A small self-supervised image encoder, trained from scratch: 48-pixel images.
Rows from block 3 of a small self-supervised image encoder, named by matrix and row number. Rows with one number belong to one neuron. Each number is 128 + 24 x the weight over its row's rms, rounded and kept within 0 to 255. All counts start at 0.
After each neuron's rows are labels from the 100 images, of 14976, where the neuron reaches its largest size: "patch colour" is the nearest of a few named colours to the mean colour under the peak; "strongest on" is what is common among them. Only what is clearly more common there than usual is listed. The data: capsule endoscopy frames (Kvasir-Capsule).
# gate: MLP gate (model.blocks.3.mlp.gate.weight, 1152x384), inputs 352-383
# fc1: MLP up (model.blocks.3.mlp.fc1.weight, 1152x384), inputs 352-383
# fc2: MLP down (model.blocks.3.mlp.fc2.weight, 384x1152, transposed), outputs 352-383

gate.479 [152 129 117 132 102 111 144  77 141 126 125 118 131 133 131 138 109 123 149 138  79  79 133 139 131 164 116 132 136  89 116 160]
fc1.479 [139 169 120 134  95 130 139 112 134 171 113 121 173 143 154 124  78 162 159 104 110 115 152 132 133 164 120 148 150 120 129 111]
fc2.479 [ 95 142 132 127 147 163 116 157 144 133 113 103 131 147  86 142 104 114 116  86 124 139 143 137 137 134  92 143 103 104 133 125]
patch colour: pink; grey
strongest on: finding: pylorus

gate.460 [168 128 159 149 143  97  77 139 102 120 139 128 105 117  98  79 115 116 134 104 126 132 124 106 107 150 129 121 147 118  86 179]
fc1.460 [120  96 131 117 131 141 109 126 167  67 107 122 113 116 158 128 121 152 107 141 152 111 118 105 154 101 108 171 179 135 160 126]
fc2.460 [183 180 134 125 117  90 145 108 142 104  88 140 132 114 127  96 158 118  69 177 146  82 141 146 125 111 121 118 149 120  79 156]
patch colour: orange
strongest on: finding: ileocecal valve

gate.331 [ 87 129 147 144 153 113 118 147 142  91 122 131 125 158 136 138 135 110 129 129 126 105 139 132  72 175 161 162 116 125 119 117]
fc1.331 [117 121 115 137  93 109 107 104 131 101  75 127 148 113 150 123 121 133 100 116 142 151 152 137 108 138 139 145 145  99 175 128]
fc2.331 [101 169 131 142 107 159 136 105 109 116 159 171 137 147 105 117 116  98 154 148 147  98 133 128  52 107 151 129 147 175 159 151]
patch colour: grey; pink
strongest on: finding: pylorus

gate.640 [146 112 151  85 123 135 116 107 170 127 153 133 138 155 128 123 112  68 165 115 167 130 147 120 153 139 120 110 140 132 132 152]
fc1.640 [167 121 146 123 155 144 108  96 125 111 135 137  95 165  70 102 114 126 168 152 123  96 113 106 164 105 119 136 134 137 107 105]
fc2.640 [174  82 130 112 137 134 111 131 150  89 143 152 119 159 142 126 133 128 138 118 122 138 145  98 159 109 119  90 119  77  86 107]
patch colour: orange
strongest on: finding: reduced mucosal view

gate.532 [121 148 121 114  71 116 153  87 104 119 159 114 100 117 164 122 167 146 160 111 115 154  94 134 112 127 112 143 144 130 148 131]
fc1.532 [141 115 115 115  87 100 137 121 167 121 135  92 122 129 119  89 160 144 148 123 115 141 153 111 165 147  91 119 171 112 133 108]
fc2.532 [174 100 147 146 164 154 122 113 151 119  93  99 120 101 142 127 157 154 141 128 114 152 146 174 102 143 157 140 117 133 132 149]
patch colour: black
strongest on: finding: ileocecal valve

gate.619 [129 140 114 118  89 101 105 146 118  70 119 169 134 104 126 160  90 110 148  95 117 149 130 100  91 135 140 157 141 161 154 161]
fc1.619 [ 96 140 101 122 157 162 147 152  88 130 145 186 157 168 113 126  98 147  97 139 128 150 138 179 127 154 121 123 161 135 128 137]
fc2.619 [153 150 121 132 124  99 128 108 131 136 142  91 101 129 147 185 161 144 145 151 174 136 125 140 123 151 122 136 134 153 113  99]
patch colour: grey; orange
strongest on: finding: reduced mucosal view

gate.518 [131 130  92 149 137 101 139 106 143 161 158 133 125 130 175  93 178 127 140  96 100 151 143 160 112 131 158 121 117 149 143 101]
fc1.518 [102 134 140 131 131 130 138  95  53 120 141 136 128 119 137 117  90  95 118  95 128 124  85 167 118 121 105 119 128 110 125 127]
fc2.518 [113 132 125 147 123 137 129 123 134 127 128 166  97 151 123 124 119 159 171  99 130 106 100 155 117 157 144  58 113 143 111 145]
patch colour: orange
strongest on: finding: ileocecal valve

gate.691 [127 156 186 120 107 153 181  73 173 138 126 175 127  92 148 146 172 170  98 108  79 101 111 121  75 144 100  92 108  85 139  79]
fc1.691 [129 144 129 117 117  80 135 124 131 140 111 147 118 178 176  93 150 142 102 128  92  89 116 119 134 149 128 157 147 120 122 126]
fc2.691 [108 157 142 129 126 159 123  80  82 109 140 140 100  85 132 116  95 148 156 109 146 103 123 129 137 147 102 132 138 148 137 105]
patch colour: orange
strongest on: finding: ileocecal valve; finding: reduced mucosal view

gate.62 [121 135 125 120 157 117  99 115 163 106 131 144 139 165 134 120 146 150 123 121 115 107 140 121 157 100 129 143 146 127 142 157]
fc1.62 [118 154 122 151 132  78  97 142 128 118 117 116  98 162 125 161 152  99 109 132 121 137 158 141 121  95 145 106 130 117 110 106]
fc2.62 [118 110 133 112 145 135 125 115  73 126  96 150 118 118 158 108 135  94 120 130 119 101  93 126 154 135 133 130 140 108 107 118]
patch colour: black
strongest on: finding: ileocecal valve

gate.670 [148  97 101 165 101 158 111 133 118 145 118 124 165 144 167 127 121 160 119 121 153 118 135 121  92 127 104 153 160 128 152 143]
fc1.670 [164 122 154 145 124  78 138 131 132 128 109 117 152 106 106 110 137 120 118 131 156 108 110 155  76 131  76 161 120 101  85 131]
fc2.670 [172 151 162 112 118 150 130 146 148 157 154 127 158 150 106 114 114 133 129 117 147 100 153 139  79  94 145 106 101 126 120 117]
patch colour: black
strongest on: finding: ileocecal valve

gate.222 [154 101 131 146 125  97  96 132 125 154 131 182 114 165 129 104  88 132 132 121 107 133  98 133 113 159 150  98 134 103 126 127]
fc1.222 [143 119 191 114 112 112 108 137 110 102  87 166 127 139 118 106 140 129 125  93 111 203 124 155 144 117 135 121 113 144 156 113]
fc2.222 [127 135 132 171 162 136 133 144 136 146 137 122  92 136 121 160 180 135 128 130 129 131 102 101 161 127 148 116 148  77 132 140]
patch colour: orange
strongest on: finding: ileocecal valve

gate.765 [ 61 136 130 181 129  80 139 130 107 148 138 177 134 120 151 129 104 140 120 129 151  90  91 102  71 134 159  73 132  82 128 144]
fc1.765 [132 156 111 151 122 143 115 150 140 139 127 116 148 156 120 120 151  86 122 148 130 112  88 109 136 129 150 111 112 111 123 136]
fc2.765 [124 162 107 113 122 116 105 120 138 106 129 163 138 138 135 154 137 140 113 163 123 131 133 171 118 131 114 119 100 136 154 159]
patch colour: orange
strongest on: finding: reduced mucosal view

gate.546 [132 162 147 135 142 139 138 132  84 109 132 149 138 112 126 134  89  97 158 168 116 138 129 119 125 120 138 131 148 120 121 139]
fc1.546 [134 141 127 185 138 136 127 132 141 116 141 140 133 132 106  92 169 170 104 129 115 170 161 126 131 123 133 121  93  79 119 152]
fc2.546 [159 122 132 138 115 122 170 153  94  97 124 111 132  83 122 135 124  90 133 128 109 132 141  93 139 104 134 133 126 138 148 143]
patch colour: grey
strongest on: finding: pylorus

gate.515 [ 84 132 121 116 154 114 109 123 126 142 113 110 109  99 168 116 147  82 171 142 136 122 121 164 102 101 127 154 174 130 142 106]
fc1.515 [100  32 153 117 221 117 154 131 105  85 148 156 133 144 117 155 159 137 136  73 167 148 140 144  92 125 124 173 142 139 118 125]
fc2.515 [161  87 110 130 120 163  94 103 127 148 111  94  89 136 127 102 130 131 104 153 125 110  91 112 156 144 153  93 113 143 109  73]
patch colour: pink; orange
strongest on: finding: ileocecal valve

gate.25 [142 148  99 165 120 134 126 118 101 143 107 103 143  65 149  97 147 109 147 124 130  93  78 128 133  81 118 142 135 134 148 116]
fc1.25 [133 113 144  85 166  58 116 138  80 133 115 109 151 121 119 140  68 107 127 121 140 140 161 125 156 121 105 124 127  84 134 139]
fc2.25 [ 90 128 142  93 151 162  92 131 142 129 122 118 161 135 176 128 138 155 120  95 126 116 121 159 119 135 165 136 140 147  95 126]
patch colour: orange
strongest on: finding: ileocecal valve

gate.685 [160 134 141 136 104 158 146 146 147  62 109 141 152 132 141 126 129 149 112 102 128 115 132 153 128 118 153  89 118 157 146 117]
fc1.685 [129 130 104 131  95 138 125 157 121  94 131 131 131  94 157 129 145 130 110 106 120 133 146 176 118 135 149  99 139 152 170 134]
fc2.685 [112 149 110 138 137 120 149  97 130 115 111 186 100 114  97 150 143 171 133 164 175 115 166 121 104 145 110 138 130 115 134 109]
patch colour: grey
strongest on: finding: ulcer

gate.182 [118 100 146 163 140 126 103 110 149 172 126  84 121 186 116 138  86 128 127 125  83 158  94 136 145 126  91 120 209 173 154 115]
fc1.182 [108 145 127 139 143 114  96 127 141 110 103  94 138 129 149 135 132 134 123 139 163 114 170 119 131 126 176 125 168 139 121 169]
fc2.182 [155 129 111 147 103 105 162  93 154 111 124  84 123 184  98 114 139 125 130 133 102 116  80 132  97 168 118 143 120 125 120  85]
patch colour: orange
strongest on: finding: ileocecal valve