A small self-supervised image encoder, trained from scratch: muon at rate 0.0028, batches of 128.
Rows from block 3 of a small self-supervised image encoder, named by matrix and row number. Rows with one number belong to one neuron. Each number is 128 + 24 x the weight over its row's rms, rounded and kept within 0 to 255. All counts start at 0. Numbers have three digits each.
After each neuron's rows are labels from the 100 images, of 14976, where the neuron reaches its largest size: "colour at peak" is the nearest of a few named colours to the mean colour under the peak. Only what is clearly more common there than usual is listed. The data: capsule endoscopy frames (Kvasir-Capsule).
# gate: MLP gate (model.blocks.3.mlp.gate.weight, 1152x384), inputs 160-191
# fc1: MLP up (model.blocks.3.mlp.fc1.weight, 1152x384), inputs 160-191
# fc2: MLP down (model.blocks.3.mlp.fc2.weight, 384x1152, transposed), outputs 160-191

gate.560:154113136110090074141133108111093182084172150166125131119122148117084096161107134171094164118132
fc1.560:138144078105121151153105140109122188061151144110112124108093126118082117171121131128140146125136
fc2.560:117118095122148144147137135104137095104078177095132106158146127145152131138116112127105087171124
colour at peak: grey

gate.723:156162112147133115159131149158124122141146085125105132159126145125142126170131117125128117156054
fc1.723:101138108094120118080150117137118102102140157141137151082136134094087124118138140130139166109160
fc2.723:102158147137100120108121124120127123147135132101119123142114117124127080124114133127160115117139
colour at peak: grey

gate.455:128161147122145155125137170139126119106126116156170101129158164172141171146148118127134126109164
fc1.455:126119123103144123118124111150153110148143161144100145124088122139127177157086158089106130153134
fc2.455:156139132144113112151165100084110121138153144129101099133127123158115157150125109143090114119146
colour at peak: orange

gate.55:159111111128125112175127113111118118171148084093127141138152119129092145157116104138143108100169
fc1.55:167125110116116123163154142117132117118132131115114097143126110115102119137121126120075125107149
fc2.55:132159101130154112088160130120120121170121139138133101161115128105161123133144104193137152165180
colour at peak: black

gate.473:112159156113136107132130138166129127124134116121098157134143142175106112119092093141139136107117
fc1.473:132110119126099133112145117132154125092105115176117164114108143125168149129149147104128137102095
fc2.473:129099120165163136116122171124093088136144079133071171087138126126113106130162114150119112098113
colour at peak: black

gate.199:106094128124145131130168129124111131125129153113095120135091163122161138179069096152139147101127
fc1.199:125125142135106143107134157122155103109143092164142130109094161142140145113144101155110105059135
fc2.199:093123143138131161112167154103147072134105165105108150097162159156144147164049152116129106145183
colour at peak: grey; orange

gate.758:108178158134157107132133103108143141142142113115091122159104111125168178095146107123120167117165
fc1.758:140140129127098139077095140137090142172114109117113117106106083148105204104124119119105133122118
fc2.758:160148125124116147170110150130095105159151104132177121127123100114163149127154173125119129121151
colour at peak: grey

gate.120:106148112132182136139131128079151120105126161107106116083150084111092168146150153150095140104098
fc1.120:124148119145126133152148123121105173088155115139125167141110118141104161147144143130120126122164
fc2.120:182132162108140177078118106095167158111112094113156113114131111103148123128122077130171116134124
colour at peak: grey

gate.22:106098110154139158127149109110124111148127152124125128092187139087137161097176126150095148117142
fc1.22:107098130137107135107147117104124122134094106122115110152139171115115146163149156129141115106113
fc2.22:122113160102158121119084148146117088150136122130130124121106089141158088099138147114111126111134
colour at peak: orange

gate.474:139113133141125153143144127127126138102104142139168144118105200140167154167198186131139113114097
fc1.474:155089129147135126131190141137116160113097150128115138120119161161142136094150124124145137126147
fc2.474:112126159156143107128098115110134149134151136122154141107134132086191098144144101140136163130166
colour at peak: orange; grey

gate.359:141108157128098109178119105136115157134094171127105139114105130117122165109128138127128153131121
fc1.359:135143134166153101127139182132153124081124099107128148135168101096115147126143138118141145157142
fc2.359:124123136123107161139073108136121126164137146109140108136165130145091101145133159155141147125128
colour at peak: grey

gate.548:114114052139119112118101108161115120142139153168110133114117122133127125126153094127123110145123
fc1.548:137126148156172097108142128106122144094155093088140097095121093110150094158152145128143153108108
fc2.548:158092145150136102123139121140109113124155125164154097134123115100116167148142148096123142121099
colour at peak: grey

gate.112:128124095171134117110155125141126101137097150104121124145135132093160112127121150142157158111121
fc1.112:129139097143138109115148120139131099123118149113103077144140115105133128119118151125135157089132
fc2.112:126143140142107145119137156147126135188081109140147142094112126138164138119140134080088141103129
colour at peak: black

gate.404:167127128087138123126174134177161150150114114101162110113105111135125143128135112128129123135102
fc1.404:112140134173119173132134126137118099122190146146123177123133132128118145114133135147131108098137
fc2.404:124128117106155125103116145119135124108119129131202137136153099137130099140107118123129136129095
colour at peak: pink; grey

gate.532:120122155141121124147115143135087131109092170109108107122109096144125079137149166096100128115125
fc1.532:139158146152142151102156156153088129134150097114153137144111128150149095144137145057141118108122
fc2.532:143088137146132130138124093116122106127087127150127140146165179091090152149122127082137133110106
colour at peak: black

gate.570:120154152137121137175081101126127152149153124133119073193144135137097114148145115152108111158137
fc1.570:145123095138109118133139154129119139095144145129110171131131099157133106130137139108158157090094
fc2.570:135135143119127137130083144111159115142139190132098105162107133145136157140163131091127104147122
colour at peak: black

gate.78:134110101159096178110150139126099136113128153138146126111165115136134130120134143131120112125137
fc1.78:141135082122050110097107119110144145112147062142152117139124117149075115132119093179128167118149
fc2.78:130131115083152133145131146120131119147154169147137136138143156127107091157098134108112103156147
colour at peak: orange

gate.297:095139138118121131127146137148168120118156117100076144128113108154134064184137123126126153087123
fc1.297:143172177123102111105102121129147142132143116109077149097150127150103124172128150116125128110171
fc2.297:152101098137123141101146161134122160119124133163190113155148125087143118129136101129143135097136
colour at peak: grey

gate.757:151128129097116129157126083147105105106098158140137145109162132130132131139127147077167147153178
fc1.757:098122101133154126130105126124118163108114103106080104094112147115134096120149144133171159152153
fc2.757:129081168132146147114077104103109141191132114120192124166201113096122045089135073108150131108116
colour at peak: orange

gate.370:105130153161164133182159122049106129165094114090126150111144154105107110105116104111159110155137
fc1.370:159111130125152141133095164078163161186136109124118127095133112081105096097133080107156125084168
fc2.370:119129095119127139117098149107106138153133125141106149104112142130169122108128119106159099083080
colour at peak: black

gate.389:079142093124109143175109117111103110129155139160160108123090118112153133132150130127162163116134
fc1.389:134112118126140148131127144135131171097143113121115121128118137123114079138137112180114104138154
fc2.389:082087115155156166148135147116161107171139104100172101188122163148137156128127148109118139162072
colour at peak: grey

gate.163:112128100133093137093153129151151133131157126134139171089124085104103149103124135162190151106119
fc1.163:148165146116091147115146097149095101103132152142123065143153139119094101131139145142122120108145
fc2.163:123162115116134105092119127127104111117150127107087121145120088119116120164153135128147163131065
colour at peak: grey

gate.56:112133102107148110096124110146140139143095159126191110158175126134134150104142157131133162138175
fc1.56:124139149107133118154113145171102116090165148138112171096124165106175093135115118120129085109120
fc2.56:109177135128142146100147107102127104145139106117111148169130146150186108130162100106121151127121
colour at peak: grey

gate.555:157174182076142090137125123148161116137135109144122112135138110129177138131131114117173119144113
fc1.555:133144155100201129090168139134151132163132109183109107122138111108141153129127176107155125090111
fc2.555:143078132180081126150144116148104166114164137135160085108135117095131138113101115105109131152137
colour at peak: orange

gate.354:118089108171130128159121111114142149110111136097089118125118158122108127163108121123133148115152
fc1.354:132127122088148156118066125086165129141149129158167116156095141140083132116119120091158136151129
fc2.354:078092138171112146141118159107096121118103156139088103126131109148147139136152167131107137106116
colour at peak: grey

gate.611:129118120137123124173136118137150082146158150120120129138125156169125093130135137101137079109153
fc1.611:142141170143132141143094095118136114151146139156106076136146090156146105117124098112160131148131
fc2.611:139100115134133123134136136159103105108124153128122129114149091164070132113167143111145113146152
colour at peak: grey

gate.343:109169138135133106120108125140123114143113142124146132151143121133126149135106165171117138139114
fc1.343:135123128184093144112126089112135097115064143128120155140147131141163103120130109071129139125172
fc2.343:130113158126139155138128157166144084134136145116080128143155124155120155135124094141139159128114
colour at peak: black

gate.678:154072090130154092164105130109123102145136121109124151129139158143120167087110123122116120080165
fc1.678:071131143099151158125175103145158133111141099117124188157151149108160112146099077153149137135137
fc2.678:167190094119136124094106109128133128112120115138096077183158181114120114167148092113146139159111
colour at peak: grey

gate.674:191139153149116154109093084135165089096121129112090139114155162173097150079139124142137114132137
fc1.674:111095120115138097140099097148143098135113123151094163138136107133136127133139199125162124099103
fc2.674:128132119121099136099110161130126123097098148092134167147160131145117135101115108131097135119090
colour at peak: black

gate.694:129157115154084129126122066104104139133170160171125128118096116180163131113139139116164184094106
fc1.694:125104142101140145090144143145140111105139148144174131111134138168108124124083128151112099128118
fc2.694:101128103125120156113125153109138209089147089122129137159151165159126134126171102179092130126133
colour at peak: orange

gate.686:140137092118152148143150144166152157091115129115118129120096152132164138155133107108097096111098
fc1.686:122076141171119138130166137109139107130179116131118135105144103116099079144135086073129140151119
fc2.686:168135107139131131133101109075131152126136125105110097100079141114110143183126121141150103101108
colour at peak: black

gate.242:157066156117131132135115162118107112105130146131155153169067133149123104119168144127107081107157
fc1.242:131141110108108123111118133185117136152111125144126123155126116123106148145085116157086157156098
fc2.242:084129136163136094108125147111123137115085122110137148107141142113129151162104103121098107085126
colour at peak: black

gate.429:070118133160113122148097161138098101133081156091082131149128108114120148113141095123157101113111
fc1.429:145134144164138121128094110183108111088112159105102123169144145149113087175112069137175124134128
fc2.429:103099096135145124088180117124154123195104125124121140089125157144117124110102188117134139130116
colour at peak: grey

gate.621:107096168085078134099140125104123117141117163100139122124103163152069158147107183181152121176114
fc1.621:130134099120153097131113151147100130123146111122143145147098167133147121176099142097161117105113
fc2.621:093107099150093131115139126109112112111120121139149115109134153149119155133124174100159089144104
colour at peak: grey

gate.176:179137142153160079109091155148157137117129128113134185080121127146100163084123135117112153063102
fc1.176:149127105113124117125078069133098131133119118154111140159149137122121121133153121164124139083150
fc2.176:122143145142123181132138164132108154086153156148064167134109127113093157149090146104109119148171
colour at peak: grey

gate.388:116120106121114135136128144152081149143114124100153130115133139124108120115118115124111136159123
fc1.388:109136117154097084122145183142080113124102144128113118147105078119167133163157150171108097145123
fc2.388:141153101097132119127121119102139160150128128119138107114126161112138156150138109125126137147140
colour at peak: pink

gate.399:138137149129139110112127097136154117122133103156127144101112142112144132134157104109151124132156
fc1.399:134112118110097147110121109113066153152085149104130114152149123116163117133106146116148108136058
fc2.399:148113123137151125131137137159117099148128125151125164173114147126093145123118174149109105124142
colour at peak: black

gate.744:139097077109139121099077102126080113146137123134120121138189136099160152133104124131160122122127
fc1.744:122096169104081116189110083148170076199149123128148124095103163103100140104127143131093159148145
fc2.744:101136166140159111163138131066126110101098090144123155142161121141149118119138124137100120124133
colour at peak: grey

gate.43:127148184128128082115126071105128119170136141125116124139118176170153137107152134091127159132098
fc1.43:135158128144098125132124070127101148147219104127129131149153157116146141114159146104135154095075
fc2.43:134105087144097168120140187136150116132140106094129113111147125125076134097145117119102166149097
colour at peak: black

gate.121:122158108115145128089163114144121134115167126140140138169157121129137134127143150106153147168126
fc1.121:138101134107104129116135113131150104074131129072167172066129204175089152152160138079137159115089
fc2.121:115090119136116139130118108146141142122134093093133131113135132097133112147114115146136109121156
colour at peak: pink; orange

gate.365:144126112116125109171143127092143113134123099142121145158150126131098141142139155106124108091103
fc1.365:094106097103096081122160122130146153103116106116166112121172122153158134139120136104119140062097
fc2.365:152135113141084140173118118149135106161106092139121150117091109145136084112115097165144090151092
colour at peak: black

gate.80:148117101145145139098140166148126100098112118107131129165115152107159109094148162169140163129106
fc1.80:124136112119152100130102110191126133134153079156141083106114112133153128148140166135139108117163
fc2.80:121114102122121145105122105140101150143078128120124136151148154143104115098095160131186168120106
colour at peak: orange

gate.490:125136131158092162164151171101099147112131138171140137089159135154113109142128088167124130153102
fc1.490:133096175140114094131124094131149110105143130111127120132071160152107137150127119137113165111132
fc2.490:150184149098129089151143094142086114155112077132116104153147162100127115114166138140086115096173
colour at peak: black

gate.624:165133103130127169112126133140090097117111119075101143134123121162147131149141123125157135128098
fc1.624:122159139094110159129146129144144094134159144054142097161134153090176133121136139144112117134113
fc2.624:129108140132135112133113114142159109147106123211117140168087134157122109115151094179132071134153
colour at peak: black

gate.653:137123119107123111097148171164135095087144127101115132171132152172086142151125197130157154106102
fc1.653:106112108116094065136140149117143109134163129133098125151137148116102140121136163116127161118072
fc2.653:138147127093142110151112130203167149165132130085176116134120142119114124082113137122132128140162
colour at peak: black

gate.403:112103111163128085107125136118119144124101162108161100100159109110111165129148114129107137087127
fc1.403:140128139121164133127100145122122134151105129151121127143133114140115110105149103113137107121130
fc2.403:139148138079120152146172091113136132107126118126160100106128118129149125155121134102124116142085
colour at peak: grey

gate.672:098153144119158151102124129135079145139121150111148118144100135146101130119144148150121151114129
fc1.672:119145128114148124145127159140085126092162130113140122162174137143105139136161141094096162126117
fc2.672:135148116123115121109163142114117126123144064172142160118139149178160108118112169181157140069181
colour at peak: black

gate.148:134093074077153094144139158134130128115113141142124121096091132149139172128133112138117134094169
fc1.148:119171182152108148088110129149119139122109131129098152131152107151135127093073173116095074151104
fc2.148:147135121137131128111110105155104133129162124132117132103100143113118144123149112166143153105119
colour at peak: grey

gate.743:105169121151122153147116119119144105136139128141126131180118092105129135118123150145137121135120
fc1.743:194086138112124132127149177108142140112139130122092144132079143140113143137148118132106085112131
fc2.743:129142140141124173068155126110179141082127140150114103150162149133128161127104168178124096114122
colour at peak: grey; orange

gate.298:129090113139106105100172120166138102077106154108073097161112108158119121074180123125138137120098
fc1.298:138128139156128124149109116123141129096104126073115141117120154100122151113093136194103153131124
fc2.298:137112118141132138154124150127097109115105124111122133116113130141133155097082132112160149137100
colour at peak: black

gate.566:153143136117118158126129141139149060123128117115139112142139154132105086105127119101126138089118
fc1.566:115169162086181140162147118116100126153080127151108147124175111119126104109125165109179161115109
fc2.566:131167131129124109087081124140133155095165105106141107139133108136122131136126156169144112166125
colour at peak: black

gate.477:108111163145185145136186117137132086098105156137140122158139104136125111109140117104116106135122
fc1.477:173172107122105154102083125131133093127134114143172137117117157140126108158125126116139128121077
fc2.477:162129127135120172109133155103150101127096113114163077177117102115109078139186137114082115129098
colour at peak: orange

gate.220:129185129123114110103113138124127129126133160134128153151115122142122127178124121122117121141133
fc1.220:095122158125145115097103151137076136150156169125118169088097106149100117118111141115127143152129
fc2.220:112156083118139109129138146124113114100133169115154148157116064135147093155156128078108151123133
colour at peak: grey

gate.75:124121112168179139127151123135147126124140123126104128105092147141150147164150150112163158156141
fc1.75:138137118150139110133142165129119125120116098090107150128117091112106075122178160081105097185147
fc2.75:132178164112134108140158125157133210115153139071131137103116140148119152142109118152153135142120
colour at peak: grey

gate.691:149147133138109081134095133112133102096094109153151120137163118131114149152139122085128127128128
fc1.691:150126160085095116149148122124127100092125095169144100104106123136132083128133123103118130117168
fc2.691:086147165116144130134110149161135157161168146117105112124120123105090123097126125106092130151083
colour at peak: orange

gate.116:137113121102153111120147130085149119132124142175147144140085117187139153107143126148125122113107
fc1.116:137097142123137131142133080125146133130137126124070138131152085121138175132123119187136124140096
fc2.116:078167129144138163117126134141161142100130168109105157138111098117114146132133137083117127172134
colour at peak: orange; grey

gate.732:120144104141143103120126173127130173136161068147129102145102096161116110103138109170144125136167
fc1.732:154132115125194131098169141110112136168142119093087127133131148145170136126113144145145153076088
fc2.732:153157140131151142166137081124124144117114125144123127074176123136168128091156124158090139147142
colour at peak: orange

gate.747:172145142132110148142128124122084092147146119119118130139157172173125157099153139119147115151125
fc1.747:101156103166138116086115071143115133149158121148095116157157143111129160139137155121124112113124
fc2.747:126118132161122144150168099105146101103132121162168152142159123137124075163108123145126135153153
colour at peak: orange

gate.407:087159104134118121154126119112153113173097167147118104116117124125114155135122110082135121137148
fc1.407:125127146120153116093094098081146151097126078132116104126117148085163072151103168128105143107143
fc2.407:163116166118155160134129131143127112142127173144091078121132079105115139167114102139115129114131
colour at peak: grey

gate.212:143168115093140122130171156113131128159094121167138126095149136135164134109105135141166119119097
fc1.212:136132165113141126150161145138138151168106119138169091118150125166155161171127142092138147115128
fc2.212:105155133128120116142097102167150105112139150140115108094149150137121111123125105147128102089137
colour at peak: black

gate.580:098121142129160156120138128096138138156104126127125121142127070146104129115158112093100130138124
fc1.580:138151110128099127110157103136136154108124111148155126121108131114117114125078133140165132136176
fc2.580:156147154180160179117161188154108096127114148131133123137203132151090112139136136167124124140090
colour at peak: grey

gate.227:128142124120110125162120117128163148131162137097113112127085133123127148133084121135116135119130
fc1.227:102127101131099123106145185121127147135128158114136113189144142126112107111187135149136134113151
fc2.227:148066142117134141110128111141083143131151094142142157134140119122113137112100142156145131125167
colour at peak: orange

gate.173:116158145134159127158148124092133157160075113088124094109061150143095125172195112095091131134077
fc1.173:103159109155119134103120101094171118081083148139127153149096124112162078149134148143118149138140
fc2.173:105104178114169093162122146157081131179129144112150128114176139124132108123170136097084143133118
colour at peak: black

gate.164:116109095113127116140119145144122152084116097137152063135125110150124119115168139169097125127074
fc1.164:114085106140145142127065131116117142095073109132118136136137145138128108139125158171099109133153
fc2.164:130174144120098152122161110138136121157164150172147112130122140102162116141083150114147108122128
colour at peak: orange

gate.271:149151114093133122107098166139143122112134102084111114160088116110139127095157129094098084117151
fc1.271:134113086133137115136183121115123115121123120080147128174118170127147122131123144084104081104169
fc2.271:142126181132102141160079131152084132134097120144133091084124101115096121131148133151133121112095
colour at peak: grey; orange

gate.335:114114130144144120127121150114122138133118107077135110161135067157158138142113160105125169130164
fc1.335:138135139119101158123129091146118146139096157098141154112097168138122104105133072095122134150077
fc2.335:112111162106145111126128131080153145122118113132081136124151123123088132169122160103113117113155
colour at peak: orange; grey

gate.552:122142102137138155127132188156143145108118088099098115138130147091133089162148088122100108117116
fc1.552:145108100147125112136128112115113116113059137121140177174129168137109140179112119115143137127105
fc2.552:113089087163118125114140109121148188127138123129146081067141143110126118097110144165119122109129
colour at peak: black

gate.157:153128125127104119100174145161127173115126115116108129087096094169134170172141141180132137114142
fc1.157:140106148156128161105119146140143116150142145127143135098101112085105168124156119107180130107154
fc2.157:126117131110092120110131101119101074117127113176146147145149109125107098125113100119112097109147
colour at peak: orange

gate.641:130100153106118125149121139145120163123150112145108130150122111101151154138122096133131107126123
fc1.641:169144120141114101142128083112137117161122136126099158065102096134167133133132101099133137150178
fc2.641:149144116111152140124193177116142121090117154126131102125133136121119130153101120116134133145100
colour at peak: orange

gate.652:141117077095074119172159127106119103101117157069122112105120181101127104112147140130128159097105
fc1.652:093146127130131157152080147130117136131101173127150107161115109087139140147166097113080109118151
fc2.652:139167117138119147132110128095142173100125148152095066159156136120116113154074143139151132135142
colour at peak: black

gate.58:111116146087081110149111134142143091166135132172132103111132102119110164093138127099170120119143
fc1.58:125120125169157104101124100141130137141112119106148103121104168106136081168100149085115096154100
fc2.58:148125084118099100118108164123136128088164121102125109133133160125116128080100154121170118152128
colour at peak: grey; orange

gate.591:117136158186144105158122079091165139113132126129127086130144134112088127106140121156131118128149
fc1.591:155178145161152170161097106106139131147140159075099134168139128126083117112130116106148178153062
fc2.591:124099159120111147078186124104143132134148120161141191103111157121154129117121091104122115131178
colour at peak: orange

gate.586:116138118122092125143138117152132139137078122133116089111103095141148155137138108160126200112083
fc1.586:107087095128140108147158148126123120130132127157119162104131119101143124105152092110130088117108
fc2.586:097141121139128124086112139116166115132115124121105114121071158136124161099113126114111118123116
colour at peak: grey

gate.510:097092145121162168134131136137155148158131139133156135067100173121137112101126170135107046114116
fc1.510:156128095130106115156170123136153102104134133154134128141109160139138118152125100146115149070103
fc2.510:145136173137155112132117159116120105169105133113112132129151132100126166151114147148103114151134
colour at peak: grey

gate.172:099084186113160129124089116149126144116127122156119128102059116134142168157145151135100124156130
fc1.172:198137112117163121086086138153138192127117120141119107125135137121143080155120116170161115086169
fc2.172:108150127095076101196173154132083127142117079145109118150150133117069161099128111136106158156084
colour at peak: grey

gate.54:119141094167089084115165141162158122130136130165111083134123150120152140136111119091107122132116
fc1.54:112129089128097154122107118137109150128121066122084154117139123107146093123141131133129145106139
fc2.54:118091154147105151117096126127117137122110126105131115157178047133154137128121155116091092118075
colour at peak: grey

gate.545:125165142088133117136107101066130091095148125169146098100139113169150149121111149181178098102137
fc1.545:116161108140135105137098165106140149157121116126152132144155115120140109129117159130089112148150
fc2.545:123141148160133141133136109104124163099105107183130153127125079142116132118147108140170175099136
colour at peak: black